python train.py --model="CTC audio transcriber" --dataset="read English sentences (LibriTTS-R)" --train_examples=15625 --time_shift_ms=100 --input="waveform_16khz" --tokenizer="word" --vocab_size=8027 --arch="conformer" --norm="rmsnorm" --activation="gelu" --mlp_ratio=4 --head_dim=32 --fused_qkv=false --qk_norm=true --layer_scale_init=0.01 --inner_norm=false --moe="soft" --num_experts=16 --moe_every=1 --expert_mlp_ratio=0.5 --slots_per_expert=2 --shared_expert=false --wave_strides=[5, 4, 4, 2] --subsampling=2 --layers=8 --width=256 --positions="sincos" --kernel_size=31 --residual_init="none" --optimizer="soap" --beta2=0.99 --lr=0.0023 --beta1=0.9 --shampoo_beta=0.99 --eps=1e-08 --precondition_frequency=20 --max_precond_dim=1024 --one_sided=false --adamw_lr_other_params=0.0026 --grad_clip=0.5 --steps=4400 --batch_size=64 --epochs=18.0 --lr_schedule="cosine" --final_lr_fraction=0.01 --warmup_steps=130 --weight_decay=0.4 --adamw_weight_decay_other_params=0.01
Rows from block 2 of a small CTC audio transcriber, named by matrix and row number. Rows with one number within an expert belong to one neuron, the router's apart. Each number is 128 + 32 x the weight over its row's rms, rounded and kept within 0 to 255. All counts start at 0. Numbers have three digits each.
Before each expert's rows are labels from the 100 clips, of 14976, where the router gives the expert most weight on average: "responds to" is what is common among them. Only what is clearly more common there than usual is listed. The data: read English sentences (LibriTTS-R).
# router: slot weights (model.blocks.2.mlp.router.weight, 32x256, trained with AdamW), inputs 0-127
# up: expert up (model.blocks.2.mlp.up, 16x128x256), inputs 0-127
# down: expert down (model.blocks.2.mlp.down, 16x256x128, transposed), outputs 0-127

# expert 11
responds to: the word "she"
router.22:082136124097166136109081102098137183087057109056129112102136130091090153111072129086071074142071066083080154122062120146091120082162151081105145106083093140103182177174148148170128145130159148152130092114088137137087141154109145035120137132147084099142116114087165154160136078095058123106151155126108094173108136139087105169091114183137117120106092116154065149122160180080159137113096
router.23:113119074163102156141126082076143091128142136149089117043099101078156117114136144127082148145077095068099122090101123136156091061146132093137078086098121146156133088086122116086143077100097054086077116076081072131072122088136074082090065128096129122074082143130135067076070137134076088114125136139146111129075152137122144148073124157100099073074109075122105141101157120135135118132091
up.0:189118094145115140178132126117182109098113141074148128171080094148110174166172053170127159102106146170104166088102162132076176135138161105162121120181149126167168099131145127154093124073052151189123146132140117146103140083154154069175141126085138152124134137116129157090109235056095145138096173052084116161166141103125120183132135103065130124123157166099124090087133125151158118160115
down.0:150141184101109130130130172104113101138063131120136136107097181122137099125131105120170103112073112122150128134117158134096127154110148081107157069167116128117144101096053141109169128132091132103113148129146178148103129167083092141121221124136140147136169150122150148071065107148111147097139137157084097129093130132113097139136031103069123152084157088088111174128127137119089168121080
up.1:128106088122193161146154116116160150110117185154140121125147149134131125112145146155163078151107086102114162122144075137156102199144096151077177119052125127135095125073144144100147091109166109096166176111141122130088126118207193079125120092076172173116160100122099095186174129127124155116168147202127086098152098101120051023164135102141130139116117155113113104116127097185103147110098
down.1:114175096115104142155109131080174138163109159131150147101104139107126081167146159137101118135099103105125070075134153068172132127110162055152153173144133157136175151107133163127129073132177074185194152117153064134146097111094130109089145141142109134129135130115094135096163103157144169185143135150079123121182110101167175130118110138075114110138044184185142104101145176068148093159118
up.2:115153090146136109117152130128125129085084119166195147125143139188082140127107119083098107144123098122138102151127170106208129140154157123136135135101166124113105167167188175149168049122134181117160163074138141063086113166197126139078098076102083126121085096148108141141114147173099118074145138199120195161127121141130152153171124149134097119083177078133102071102113080081161124116035
down.2:131153092154097123138102046159118090116162126109143069128154104111145097116126146073142119096066071151138149095118153090136147059144143104108143147060138087164124127169149079125053124137179089106156118142120115150116114106087149208119133149067158166162144117153107123038156152130161135157159158098168146106095121201161162174135143118068142143104095122097147177093087082090136140114112
up.3:109190134105144097145095112085144125079172150155108152165130139089140075148117117122107136138105141117123178055080114172215084169135110163110074120110152150143167133104085136167121168102148117117141166156119100101165172185102114143127121120130117123137143088158115135151160121093168161149150133090131130151119121147072140050171166157203152095104098235161090138131108142120129166105128
down.3:094153090145129160099132100104139160136130141201100138127131142067104156182101147115143162064178087190099140153129154135152135062134142115117134169115239127132126161185159107143093093142143203158149129162206122136122105142065156127121158142129095132118110148109126075137135147105111115141095134111109149128147132129089148121104160105111127192140118174131134132068116086147112124141053
up.4:104159082113115094144109139146093158112118053073117110099135115070133103148139119155090099120156118088094084163107161183167155159112162177114079095164188109107117100112091141120130169111165133150100160123146143145119122101154180132143195092126157074097137101125116151175144078125107163138152095099088175130123151124137132151152130136134085152130137092107104151130149137146107081129195
down.4:077119141171149133129099110081080138223096104109098170134137173090133136102135073155148125074188160139103138151132110061191140115113151168156082114186255080131127179147114129103153146109154167103157181128128097144100132145145083159117190154148113121180116134132126128080109139072111125144094093188139115144121201115112102123082146138109125183097106139101141130077132159125110143112106
up.5:151138171121073149121160133113089155122125112045153080116102074117125150144063132124063080127140111105142169173144135112128170178151160132078141090156130098110145146041085159111117097064147109152140132096144156114117127158111113096107143137130119130124113171099212166169153097131104158116148097117161140120151153077121122142128168227175110064112075118139098161111138099168110113127075
down.5:094090132164170170171127124131118154091150094137111140135141161129122126086134142171146163095054170087090130161141054119134119095140137080193123120158126150147213173118140088134123115113126156128125110203186139132120175121159116140121134090115153100161118186146167145198185123091078134071154141130099167107144049122131099136167149159104115183099150161115158098108119178061143121114166
up.6:093129123106100100123070062087154138112109168111134145081131096163143151095091071136124171129144132139173084102171063128108088104150077106135166095132135111124160135102160139124138148118123115129132097147126112128142102068138122115162141097185125120112124093141106098068078091117111087135105057059106156125077088129123166077187135102070179131121181235130164129175193143123079146181105
down.6:112109119151071086111129110145109108122102150157104102110071121154144113163113108170052122101086137159148153126137146153185102150123140102125145101111122136156110094174118130116139114141146112116195154171168115126153120070106136162141155136128195115159169111149112189105171206064150133079088139167081146170109153128191126199117146131069064083107114152175135108105120110139101142117156
up.7:076118160152192154106125073084100143135087180184127081157106097119137089123106144124116122140111111100194174186121150087079147118126107150141118125149142141122160129111078088107093159091131062136134161163131143131133174110146080122151157085040110153113108188096118187150089107133155089182152190186137114116121108153164199114141048202129188103149142127111064135079167123128075122100114
down.7:161101152196174105152160132184104101108113086139159134140157140094082106112159157200157134200139136171136153147143081200123087136081101154134077121118100119111139131085140180121152151090121110219124167149114114100147144143170107170149092131117149139151155154128117146105163147127187171083097066124067095124120080094112168126167133087101169169128091091111134194139155096099079107078135
up.8:149081127102160139112145125130131117100103175093124113055119169098126198116154177096109086154129128095133087135173078156176085093109192164080147131143072119118163114029187097181128188116141090101078151075166133145122105156111179147158090181130053112114131115126106151105130133103124117119131126178145170049123123106149089141179147159139143119117128095141083088089098168141042053149121
down.8:089184167117136132112102154073133171134183120163159176128130150099112124140155102094135147164123137104126118149134117144194076098106172145148103128208144134138128167164111140136078112116116146134134130138150092138169091079134138091085150143118124136150133114115093074084113080094244090160106046102162165102119085131088159136156082151140123135127111139174148143166149118145119111074177
up.9:094152124143121128157104111128163152124104071117132123179184143117130127191106089135163149114153125128104133165106158141091124133121113123097115099139062138168127158130127093102105124072139128133092097175137087042116070185131103121098099121148109122120175161049125164192081102138215137112121099131140127148078174099147101113129096053143135083131176156200109120087176165146143162135170
down.9:095184109106157080137167112098101194177126180119123120125157122125129107065102120177113139101097105139205114109135159063132150093137151157149098211122097150084113132083122103114149152145141106093093139087127138074041192148150110127148144142162091138167140183121158112129105097121068147121122155104061086088164177115180119059142122162115123133137083140120109134138125122096125125139144
up.10:128110092128158084107203107171127096095090136089156115154134190130121167135115146145073075114046147137151163145104177144157159140063056142158095106163127159139130117109116126092102135125137139106137166036174117126154170098128196098057128127124124127161165157064164126142146081097141103118136094203128133174089159122144147120088079142151101148149128113200132085134096158093115113147139
down.10:145132169053087119175139141137148151099139110109149117109149119148131111107092133122100119145069120127121093143137122096130154159106086199120175134160091120108103098162156149146124153114128139100038104113111076157192093101132207107119097151148142108146097177150173129120088100148127156128162137132104171108165130188138098099121156157188073117152153096127117095100165155050145104137174

# expert 6
responds to: the word "but"; the word "for"
router.12:106147093182083135079134137108120100071100097121140123088150107059154106108157067113093111090133105138149148068139147109083131118098115116160093157161101142140108139152158119136095095085140035132102098083077143060093064107142120087108097094140084111099041131106111077071082091076081120144143093093110133089145146114108120113132084095116088117126098132109137081148131157135135121070120
router.13:073127154162160136121089069158121107100113138177181103174138128154160106185101062109106111114045131140099146128144140120106146090168058121109088145104176136098060111149110085118083127122098143135111090097070099088113081114148121089107070083152151143133079113088082128060065182138079120099081165154176171090093196103163106123050098104149084074105133098111158143140129056136156096146139
up.0:103109147101118121159109144164119170103114133164117150099089121180136159140114110100144081123155131141129071151142128124086095096119088133100111128217109102117147140105082139139130113100093146092125073156124103173095103100158116152144139090170088119064163177110154114212107099123134133082130158104105139117130086171052143063158120147105127049149159088111180182050195147151094116144118
down.0:072099133108131128087161113141092166171153108100150149155130145108148114172128142156084109105171130144170140107107128093123139134130073032155199201130102127137195078155131097124161085094148164160124145130173103113193151194143163141145182131160195105159107110122111089120097090197061145110077118109136145146086221114176166109167191139154145145114112147107114079188136179132153101075129
up.1:133170100129124115142099121174140103103149121167157139122146119157148221145122131156131135151118074068119181060160102086100154058106069123099132161086150132159097120077098127124100096119142152181129150118132147107094095102109160141124150093067124177114083101144090121171070127154117130084094076151107143121174107134094065125103124094126133074113119073147135064087119111125117198088170
down.1:145125102130109134181108095116086101186118134119131171137116163134152090105139047157160157118106135132165141124100134063096108097112092169102110141097175081148101109165149126163098059112101123160138154112186090116127140143207186177127178127056154185070185188123090130066116129120099138169142076102129123106143144116187094109151195153217163127154158153108144120148124127189100111170157
up.2:105135092174130113136146157157126124147114059121120146146087176088128144170128133205137092136124123127130119080146068104155141212170146110141110208111085126066114195120144174119136145141123167152142182105112119113159075114132159046146144071166189164138103145108127057134144190127155111148151158088112126123108124104110148099109114111174121063140165102170089127120151117108162106148107
down.2:162166099155127144103139110114158204103061115122102114132107163095115176157106166124151115157083109126171140149087120119177095070133154178096091149103087114123115140223104117087077169131083124110102148126122131180141107130167072147136133148147192139166165112143093133138147145201109139112138137118184104140086107128177133127113154142117138188116152135208156059135173130105075100146103
up.3:102106186093094124122131104145151119143079096106122090192096145112108104153156162145163118168162128116198125164097174150124128147162137155134117128164168153137094089147139111116151088147145159184090158090128095119136118102119154155121163103101116090115129166091084144123163135109115107140082095164206204067198106139122058172164120146182131141130120130156204134157167109140138092110136
down.3:155140042093106138166150137137141134101104108149108176124105140072131106096176111152082139132080162134155061110130116115141132082143088122142123102183158135108106069134180151180147149120157061145111130165107186183072116135089081157138139101138116054075154117130139072135115124147077066143153170110178155182095172100142163139122084121107135161115124188094118127134160149116136139110161
up.4:202135080127126077178117125143107095139159108108162140108117167183133100110146157142042123167159088074122154187124182147140122141113104141094158103113090110129189080129140129212146175065128157134114153123069131111135139118116149090167103078120133139118119156227149056132163057138144127156114077116158153127112170136069116040083123110140146127146123084177161136099135096159108095105146
down.4:138123096106073142141112134128163040145215095140102089167157117116149091119138162076123154151124154144139122138107098109081147138142149140130107144127124152081129103048072110176105061029161070136142101113174125165144109123132100072146080139082092169118107131157155067128106100181117115079123144117081181076103096105160113122212113170107122094180110117128110116125107093177164152118107
up.5:140111078143148121094148130099162096152106172096157143194094082228134094082190115156110107118083078100135179152108084139163188099140090096122126168179156129111154128147136160127105119137133112115136138112164146121129137086136126118129115198201153115137151206113137091131163147200130157089130155139101129179113146157104131106149120161140152106099081122116169152231091110139107111173114
down.5:174139134092149083142102138164150172091137136147111157103141141103147089102213131103103092128196140167090143126110127118073144104088146095116132166148079079117159139094123090117127115101110125106117148095111064143138163102101168113131078148099141131140171164158091132044137082060104150079170129125091165147100108106126139142148128117140030121201110057172152135164115120149127173138132
up.6:078145109112095131185124144118092141096151135119095101168117120112173132145140111101182104097171103156196100091100103078118130054173124110116093104162131163108079191112113145113106132131081106097113087168130176114124098098097141123152130114178170118155172128085089134228157129100158159099130185073126190163116110187136125155118136149105098147070134164151125167136110151135126162104149
down.6:149085134165137146146135113074105162123151142108122063142093124165105184148179141164141174072151082117128085114163139160127128107141116117117116200078132089167123129135116143146198156140071051074079138068094151164125125125067103173145098133124098186161086093118155123161169162136095147060144061114165156142124096153150121132119109121131132110076167132141132091126110137144175098148109
up.7:159141115086095130143166159121119103160133124131163178108103125158119115174106165133120113097132122111127130088147119123164093067100152105151132147122108148122064181226186075069167082108105089147151121095124109167177158163107156116128135139124104097089100100104115085169131147144121131133154173131166094135179136124077161115140123180048096081081122142113161106048143160121111120148165
down.7:124161103096070092193096138167131153104121098199159146153109159131129098111148192122135099135146110120136132120164131123177158153155141159142130192116144114148076113088112180117094126130151122114108103046150117178099153120057098142145180100078127113132122114167089158121123190143193173081102169103067150122143148185094148062090117068128136116126098081191103163051127204149099085106091
up.8:137125100075130106081150149095155146173170131103102108058152116143105190091193044135147161098125130118132114095103119151135195070118077152080125152104154148148140108150166173163102070197137166201154100142123150154142134125112122135112095141101117144146114131153117128237068117118099145117135144195116122115160143139114119082104140169122131095146099118098183138097174137152104173120083
down.8:077136125088051116183165142098178147168101149097105115096076103137100104145131115095151125029170132139130115150143108083085129163082085086139118148134069098107152128202152107122075091116113111128155122140148095149129107082109172110096117117136153129120165207124078107145100106158197122130092116163133128129157140133149101111189092133142144111116084134093119151228124199090053124120060
up.9:123110110138184105193109146089106133104123163116129148119104140057167147108087191138105094084097178127122078087163123169158101128138134148116151168132105139131064154164144063102175125100033136102115099100142085088161160109147114099135124113143096117098126124131155086106076107129159126105137194106092095104105158179145098161163206093145110163164118134183134130170118090106102108164102
down.9:251135135106183087088112105095150178124114136172101168139130107153113186175144131182150107053186132150130163091125131125208156112123111091185150170088108091136125121091109093084167114118131153176118192081078098130111127133091165104137118092150161202108065091120171139142147158114146153189125146123122113117106095091124152163116141149158148140098143136084133092144159160137156121163089
up.10:188132058125142118182130123041148120119170152138101115108153095132186174090108159192147078127081134211144144141177097103141118142098174127130132094153059082120127111107122092162102079155112094162113104129098130178185119116109119140100217099110123116143149126129126082171128160087093082115159128078076117132109119178184180147106141158184160101072107163112154111154149136115130130143103
down.10:104126167128211127121120118085075165112128140103119148129135089156135109129170179175144142160193153158136142132102203198154102122147103065097117101087085079130105156150101134133144160149080157210111064114143090103105103142141115079143051105184089197134114144230090100136120140139113131128130079124161132198151057169095118108157143114200090170097160159081135099096138076117101151108138

# expert 5
responds to: voice: male
router.10:129096172186115195147101166183083111102131129151167160120110091086087107109180136136112126072125097116099093134067176104054094121102172191136143101099134138120061076125151110052094153098177143149096116175095111045107142176107127118149128126149163103159112150143137157086166155081150128133121152064166140104105080124145112150073099042089088114098060162123187153144095061179124133174131
router.11:090079166119082131135123150090136167096090145148102097071169150105118082172120139082180097067155131075165186162054152146149149130114143124129081175168096144135090051085147081077049131141132154154103119125125170116141159149175157123160138136150151116142102120083136141115080116125160125154169103129122159097135133167138170163124084127146102093138123142105147128151151094073165158069154
up.0:169112153129109093128164144113173121116106122175116179135136102123124165149158126089138116099165181178175140112069073115141065170117092137093112114177128127119173092167141178178109082173094095162125132144084087083122131138136183129067164147168066102142156116163141114149136094153139116071153125085089114125177146153154153177118093186163116149120176148154064128197133105138152094060125
down.0:105169116147130096113080151085095170095133106152129140108141143133125128091134110130048133020153128167127121091128161103120145154112078094195154139210208096132152125132076177081151144104141106110107127140160062145154079090138060153155101149157156104115140090177130162095159112089093130134127108153248159125094119167131147182189117139162157141212149140154132107164124115149085159083056
up.1:188108132104078117107114147165113124075153088148127106174147055142090169059193157053126140196187096167171129111174155164121124163108139082147128130132194090092101110127131063093052154096159171124134212087170111100092125135152161166169165107097095077080116062067141166086140098120110136104120121127124151101117133113087105096120160147100148187175113150160108132113127120168126090142158
down.1:055086137120119115107160151123132153174197116137138136150152173165119122153156173090098092113111109118124116158164097115148174134090127164159154140151126133081147146078166153152075114193133099115118074107201124121117108165125236146138111108121194097111093139081167127131157124139139126168210125150063105112138135162171175166079071129102109132159192114183114173182129093169148097114162
up.2:166110067115162128146106105126066167132092134115163100163060119106122111128152082085138149085095101100139092119174137155141099129139121138114146103111172110111094143117126100074186072098091139146129099126117122068076182159171088167131118115093176169098117161182091144140090073077168135138069130094126118144107099131161100153159163106125046187180101051161146155077139149114148061123124
down.2:140124188144150140119159123103133154104116165170084139114139140118144113187155110133190168130120126104150108146165135165199123078099093180111134139104147124125091157144119137101112092154088099097107143056145129150144166172181100196139105121141149129167078130192126109122111048143074122166082134171127191143143083116096160096133120156176137164099136156172097071125133143176135124060184
up.3:173153094128078132154102125113130112120115096119094156068131135117163132128155101109121137143142139144120133118135167079133070068139114105111141095093122109142082107164072134151149117205131161151158127159153173119115171163112122142185175118129160148131154051114066163148165130097121093072101092123168118136151062126142064195147135114097124170128129188186101155137097091078150143136154
down.3:152161142129169073098055110084126161085127154144140118130117135129127147132127101101098095088128167103109158073141139099176078145061143072131145180070180099157155164060086086192118143189156095170105100091083156090071066110182066204116186118126139153116116145115033125153144158109105132125105160126080132125056088080142134151094116149182132135163193125122152124101121090097161132140169
up.4:085142112111135120135126152131128132111127087107160125069136157118164126145217086136133090040138143113134142151129125152130095170145102131196122105088114115138173175169127197137137107138128107159043123177062079104148156140148095083156131099143125156190145097085141146108152144090198083150093148124125154099120154108147105139085128140147122072161106051084115080164131142118168097065121
down.4:167114124158087116203135126107150114158142126118142151170185182110134156140151104115160103122111151137138144096092137125132134177115124171115116140071162127130109185093150056182118153131128156043152093110133065197142084169111073201157142117088130108138142152083110128198117157057105130101085168135151095144138148080097101104099071123213117137087086182093120112124136169096146139137125
up.5:152148115169123119127121119125090109130174106118080118094099151163101104096077113189097113179187122122102148096078131162169091070142100134157148164101145138089132112145117134128148109090142120114144092108130147171127174106113155146174175078082106183135148169200099120164115068123165124171136129152123120111140102127102112145134140093114089139155107069140155163078131163114135129145079
down.5:134150118073205110148149116079105201139109127083157162148131101151103120120138063091216126074148097125106112129199131077129080152112142106094146141162075135161184164181125133133137134078090107122121158113110099225150147102125080118105154158108155098108139121124150116128113141171085113108079104130133137108110101144119116109144134164116103165155137124117121089143115096148113122083140
up.6:150156151113124129158157103087094144125124112137113128169120178168101099187082156142107112162078054174131142131108144161133189119096118077102171126112109103063132148080075101115087150128176080148174092115132140102088064196127194099101164117161127089115171123135112112076091064134123127119151126142127162128164136123138127164096168097173145124169147125193120125103152152195139169094120
down.6:071138162091133186153119146078101164073119130128150122110126085170105063137165100137093194165141123134128146135117133121168141112113066123129121194091103162106121132132124136093136095127160096132128173158080204118179142056177039151166060117141122143178126113130157087135126154113139171142072106181084121139113134141156123114142126110149150096121104103166157112142175087146140115083090
up.7:215131087097156135158128092169122094163057099133172162143136157123150129161108088135139168120111080150122193094098152123114163134171120148171170162119103119111099136116116033105152110034159148117107136125142140153165178173175114131126110159145141109070174084144107116174110085133088143156134102069134175178154071095210156146129160116108152120162167139134124076140117112122129071145098
down.7:171149104133127140206152136148171145121199149133142142140141143139150145126171080084134098128136135181137117123101139144170118121125097094155135094104072150132167092115138118156149128143049173093137136112162165160125115155141116111134108138118138179190119099123178169113156175096195079140082095099046202123125105124121147142152139143076140088128097156147109081092114127108109102132164
up.8:119111156130119156115071133174126195167080134147108107100155119155108153120133159102138083128069168146115113174137177117110108115123137170183122123141119137124126140109132092092130093116169160153154150124122108163198127075079088073196119142151167135166162117173038099177121155124167155238170160158163104124146169152143118114131121192113091186132157103068110100146144093131189061184151
down.8:253144151086162135199085111150106130137200104132137091120112135049113140069080148123118155114119144118103126165078112144112113140137148212054146100103119125136079190103176101184134104090162151077163112187126090097073084126131127146123101108080153134176150155135118137050132102176090092101139122084109147137124124134115098135142115122059149073144138155125103165107114152144112144118140
up.9:131135124093070110168170115144178131155125135124123149136173174094120142068118149084095184193126177154137119132122176063138128039154131169100093130123079115121087132118168141133145106168110161100114152102136163085131125086093120146165176140091138159086158111141101108136069107142112130175188148210077091152161086121088156197110128117169123143144124212126104154116120117129085151148136
down.9:133124154095124124118087134106143069095149140158137168135141092148126153117116139137121118175165118132192169164147093107182120124154122129147158135164143105150151118132182141153144099104136163155125096115176070073132132140114160094110110177176130143127120074022100099108124101093144131164120126153107126065113111133146131167130055154134081072151154152125130102117168087137157123146116
up.10:122132131136132147185126139128181132132127111132135145097154127114128121136059163111133126153126148138098185106154150154153149127151115118124146088073103084134150095127088114064104138164141138167114046161153150154184110116127116150116160109163128134133130121139118134120120132104125154138160142091050151146147110130156145183071106122079197004090135144075111137085105121145150146132105
down.10:103106173148092122123052130129109188119168167119122123122149137168104126129149139036142184143125154076130082105102140104175117124188135175127131074074033124091149065060123143081098091129116140155056165126112140159131118126121148138141075124149160134126069185160120166125134079125136094159094203143125131096134175122140158101195184142079110181124180096114118099147151125077168119109093

# expert 3
responds to: the word "in"
router.6:164117191175106134117111099102168102117148127141112125103106074106111099131178086136124104093107141158091107141149168113136082138099083083063139137130139106135145104119164067132129081128146101121155082102105132160119077154110175109081090122198109116076107129168135166125153163080105113105183128172096103113104109065129145083089083154068112089107153073086151104142098155092106048141171
router.7:103110072140098141091138093066119142099065133128106157107107101141111095124104131156109077069082177154086135112137181108131151132166136078132145165154094078131107124140161083107078097087128090152111132102097130051102070149097097061097095106157128123078070109152157090051119120128102111150107142127097152125073206124111153151148068143082072104129105089088158098133105087088142126110124
up.0:176137103109138138144137109102094143131114112113130111151115095126101122090158072059148152111083149132097139106101099116181170157188164092060108077143129116155062073126066115133114196102121135167113166087104134107174091134170117146099137129095126146135181165148119151224060177146178126136176054077150121126099130130155105083153095138093168186134116159126094106101138111138088156107102
down.0:133160105144117152124148138158155116115163114133103122101124109146095137092130132190103165154153126100114106126123099110101119143124129121102088095137126126145166176113134145098081170160106093224098102112117103037101090108100144085127115146147125159109163121144167137100097102093154199222146118153076097096173143109145155145141091131202060064186138105091124100085150176138154118120150
up.1:222085170161166112115121128143092197114101173115152120088125129124127177160123098152085115108125122105121123104125179122117123068135175131112165155169144143106170140139113118127091177094115209073175140129102131141159136079124128133084131062130147144132136126144159071204150124120125132124111127065185109145145110124105105168075131167131150146159137157107147137080212179092149120107117
down.1:129110102081140106138124133096158067158091107182164159130118111085119081118126148138069122062074147128101120130142117101183087143143132098131194083095158113117186149158102118107116094190105102089140185119126164135163118115166180078126106108148124117101115093170164162125109140111074113164118150157073111106089104155101170105134158149122126099090127055126138159085126190123125110092135
up.2:143068126143173126129130118135136166147124112110101128122140158147196113155043115126173140112116105139140141109143092141148156140085168150117123131138146098094111127058149207193130107118088128096131141118131157137141148091139168169125136175172193132113142082121134078178120106121103101109101121138104142084126091158113105148114114103095163145124137109127053099157099133160181128143186
down.2:067190130164210173080197131154120156104150139110097155121152132111110200161123115105103184051089145134145121130148141090141122114062105107103119102112059121122080114149116171097179120137140169118115165160142122084120183114109116134129137163121129182125105125084076146135118119182080132081112147090208152103178073129169080173111107121139150104139140118171121111082123199143135156106135
up.3:068130176179165159118162105141127124136132112102080120152157107100122165055189134109107132150136106138129127151117125081094079123142217150142157188140175131139135105175155159148129162156061128115132170108139139061148125102108087179109102168081105171114140146160179086164131123127172127102122157026076124124114145101114102190091132153136126217157198138100131174146122133088171125137127
down.3:111090171117131106070084124136132149082100099132137113155134134061145143099106157100123130150102108123144169103133174143115097149137149113109146122107145121129073073086140140119153085136098172148189126071162143044172131136154104099118140145181092149108097166046162153102083131123119146125158136095177111115189087093140215115126148129218098150140148126122137122124109186080166123135187
up.4:129101104108119157124163165138086118151118133178120168166150117093103110125021078108131127153102180192098118162141145139077110144138164142149124076166144128109145168121118095128112153135185106063139120126160107125096116144095121119110131128112157113129118090141156128167154130138136139107140066128206160113096148150121147112149103128153117099136080094189143171142107127133055099154133
down.4:146153175138115135255160153168114060093138134082130142105098158136131138096168163082124143087186104108138163128111071098090170140148125149164081143127195136094191082160091115155136132072075108104128073139154209089180110128172143104124151114144146070160086101119150148092140138141039122128097117139087145120121140128156120143105133138087181145087153131119105125097089161119119165068145
up.5:086167127097142108084102133115092115158097127182108125152150147098141106144110126121104068122097168168129112119087150118126109132147157188139156126178137126169135103126205149111131173147132100058148164089156086129132140119124136120134115185198091108091148146075141109073163134079095052116094121162100083081114162136106136076124164154115122114117099119173106184066116071119139129108114
down.5:134169074099131110095169102116101128192138130092151141129118121138147174109136129054212094080161124073112148147133153133099122186124084127140116088134087114108150110151118164095151100135074077124092147132125157166077136138060230237119152081054112122132150115123099126148103052156094133158109117129152145098097098099156192106075124129082132120106176165100099150134152098133136088165114
up.6:112117148136183132143104147141128136169087110187183127092144114094129119073120116089175140086117153132071087103051088134164131114170108121103163109170149121138142118147109047116128132120153059138158114119097121148131158191143047115131107134103086164122118097114169095124108163075175100115204132194145183141126138129149136097128126136155105126089098130108150132107107124121119075176178
down.6:145121153094139168167176136143153087118141142131136130112099131155145130138112151097170138127122115101107100128157098080139155095111120163108110102143221108074118125151105120126127139138111064145115113076110113074127140152179168113139072136188131073137143088092095062157137097108055192222088158153061114075139118125134112118098068141150120176109109148164117119158142022116110115149122
up.7:135139125097122134139116159169105167130150160145133142100118101125074091091171165169192110087083104184198118069072069109115128127099158071087082182112108150158118051139106093097114104128087134132131115115142078076126151110145108171131152158154107163097221113127086116178110153118124109126143111212090085116167189136166141124131110105160120160132126146135130105057129175110128169124103
down.7:131172130157173095184179129109183087104167157136114139130120123148113174170098199118145104213148123146125093088099116115160169099164108072166089184151092155119163144114177111165154092131111098161113122082096116082110104125091143154145070154141181170097118088091050126078103109134147117110151158132143143150131190160161122115102159132126139167153120111156112111170125071134135108120184
up.8:073160155126143106179116111109110100120147088137137176174084143103136103055114061134133064045130131123119119133164186108147121120117111164131139141126107141154170127101104214100159135175127210095101193122100156106090138108091137101108070140147117132142144139081134117146128172138118080108117153131106155114151166088136153152127106064140162140118158140126103108102138189132077121151163
down.8:103093125067050134067090160132145170112170096136153150157113098110145169115118129139172152184132140100108118128136116164137134061133158100120127147135157134171106157088096147185149133073103147094132138129093119114134163139127132227159120166114158120123127122168104144100125167124127113082184097130171189134200065159114195103147117147101150085065101111192121111107102146153108081148102
up.9:058113144144086163122084139101070105182134072138106144124140144131150113136129147145081116138156138144171133217160159149125142194139117161120075076097130163131114099121168095139105180067124159117172094127176141088142097059115133129103154169163142058119168179145130159083084196114143109092110094117122129141136065083123126102125106111102127129087124149216079073157148143124155154102049
down.9:160075148096173168123135097111149179147197069167083154134117165140163103170121136131142175133233098141095093133147134157120142176170113071096087146085157144138106166021147112089134181114130121195094136146141058178125070125122160183114143095146112113137098152175106187159156117155138171143119090138111118102154093170138085152129183136149133082153149133093127134159103198069098138138088
up.10:096137105095124137172093102173095147111125105175140124128135149140089062096164092175152146084107114130128159131128127124103064094209173124129115090145114150160141110130110133150138119132140120091157163133117126170145124116151086114144118117145206155125089031116114102098123148141081129106095115156121095151114109125107123149137128137145112152150141122136149068059138138099195129116096
down.10:165104048134157136138147116199137183206086156146147103137124179146157110130148142126150096177169130125113111139108119102129106089120099117102118173156089161156159122156095103140114148080102092113080153115153065154118122151077118201132119081163073170132098136096088167134148120154116127144178128145120149128138110083136122107100127126145151179056145140149114144109153060085117124155062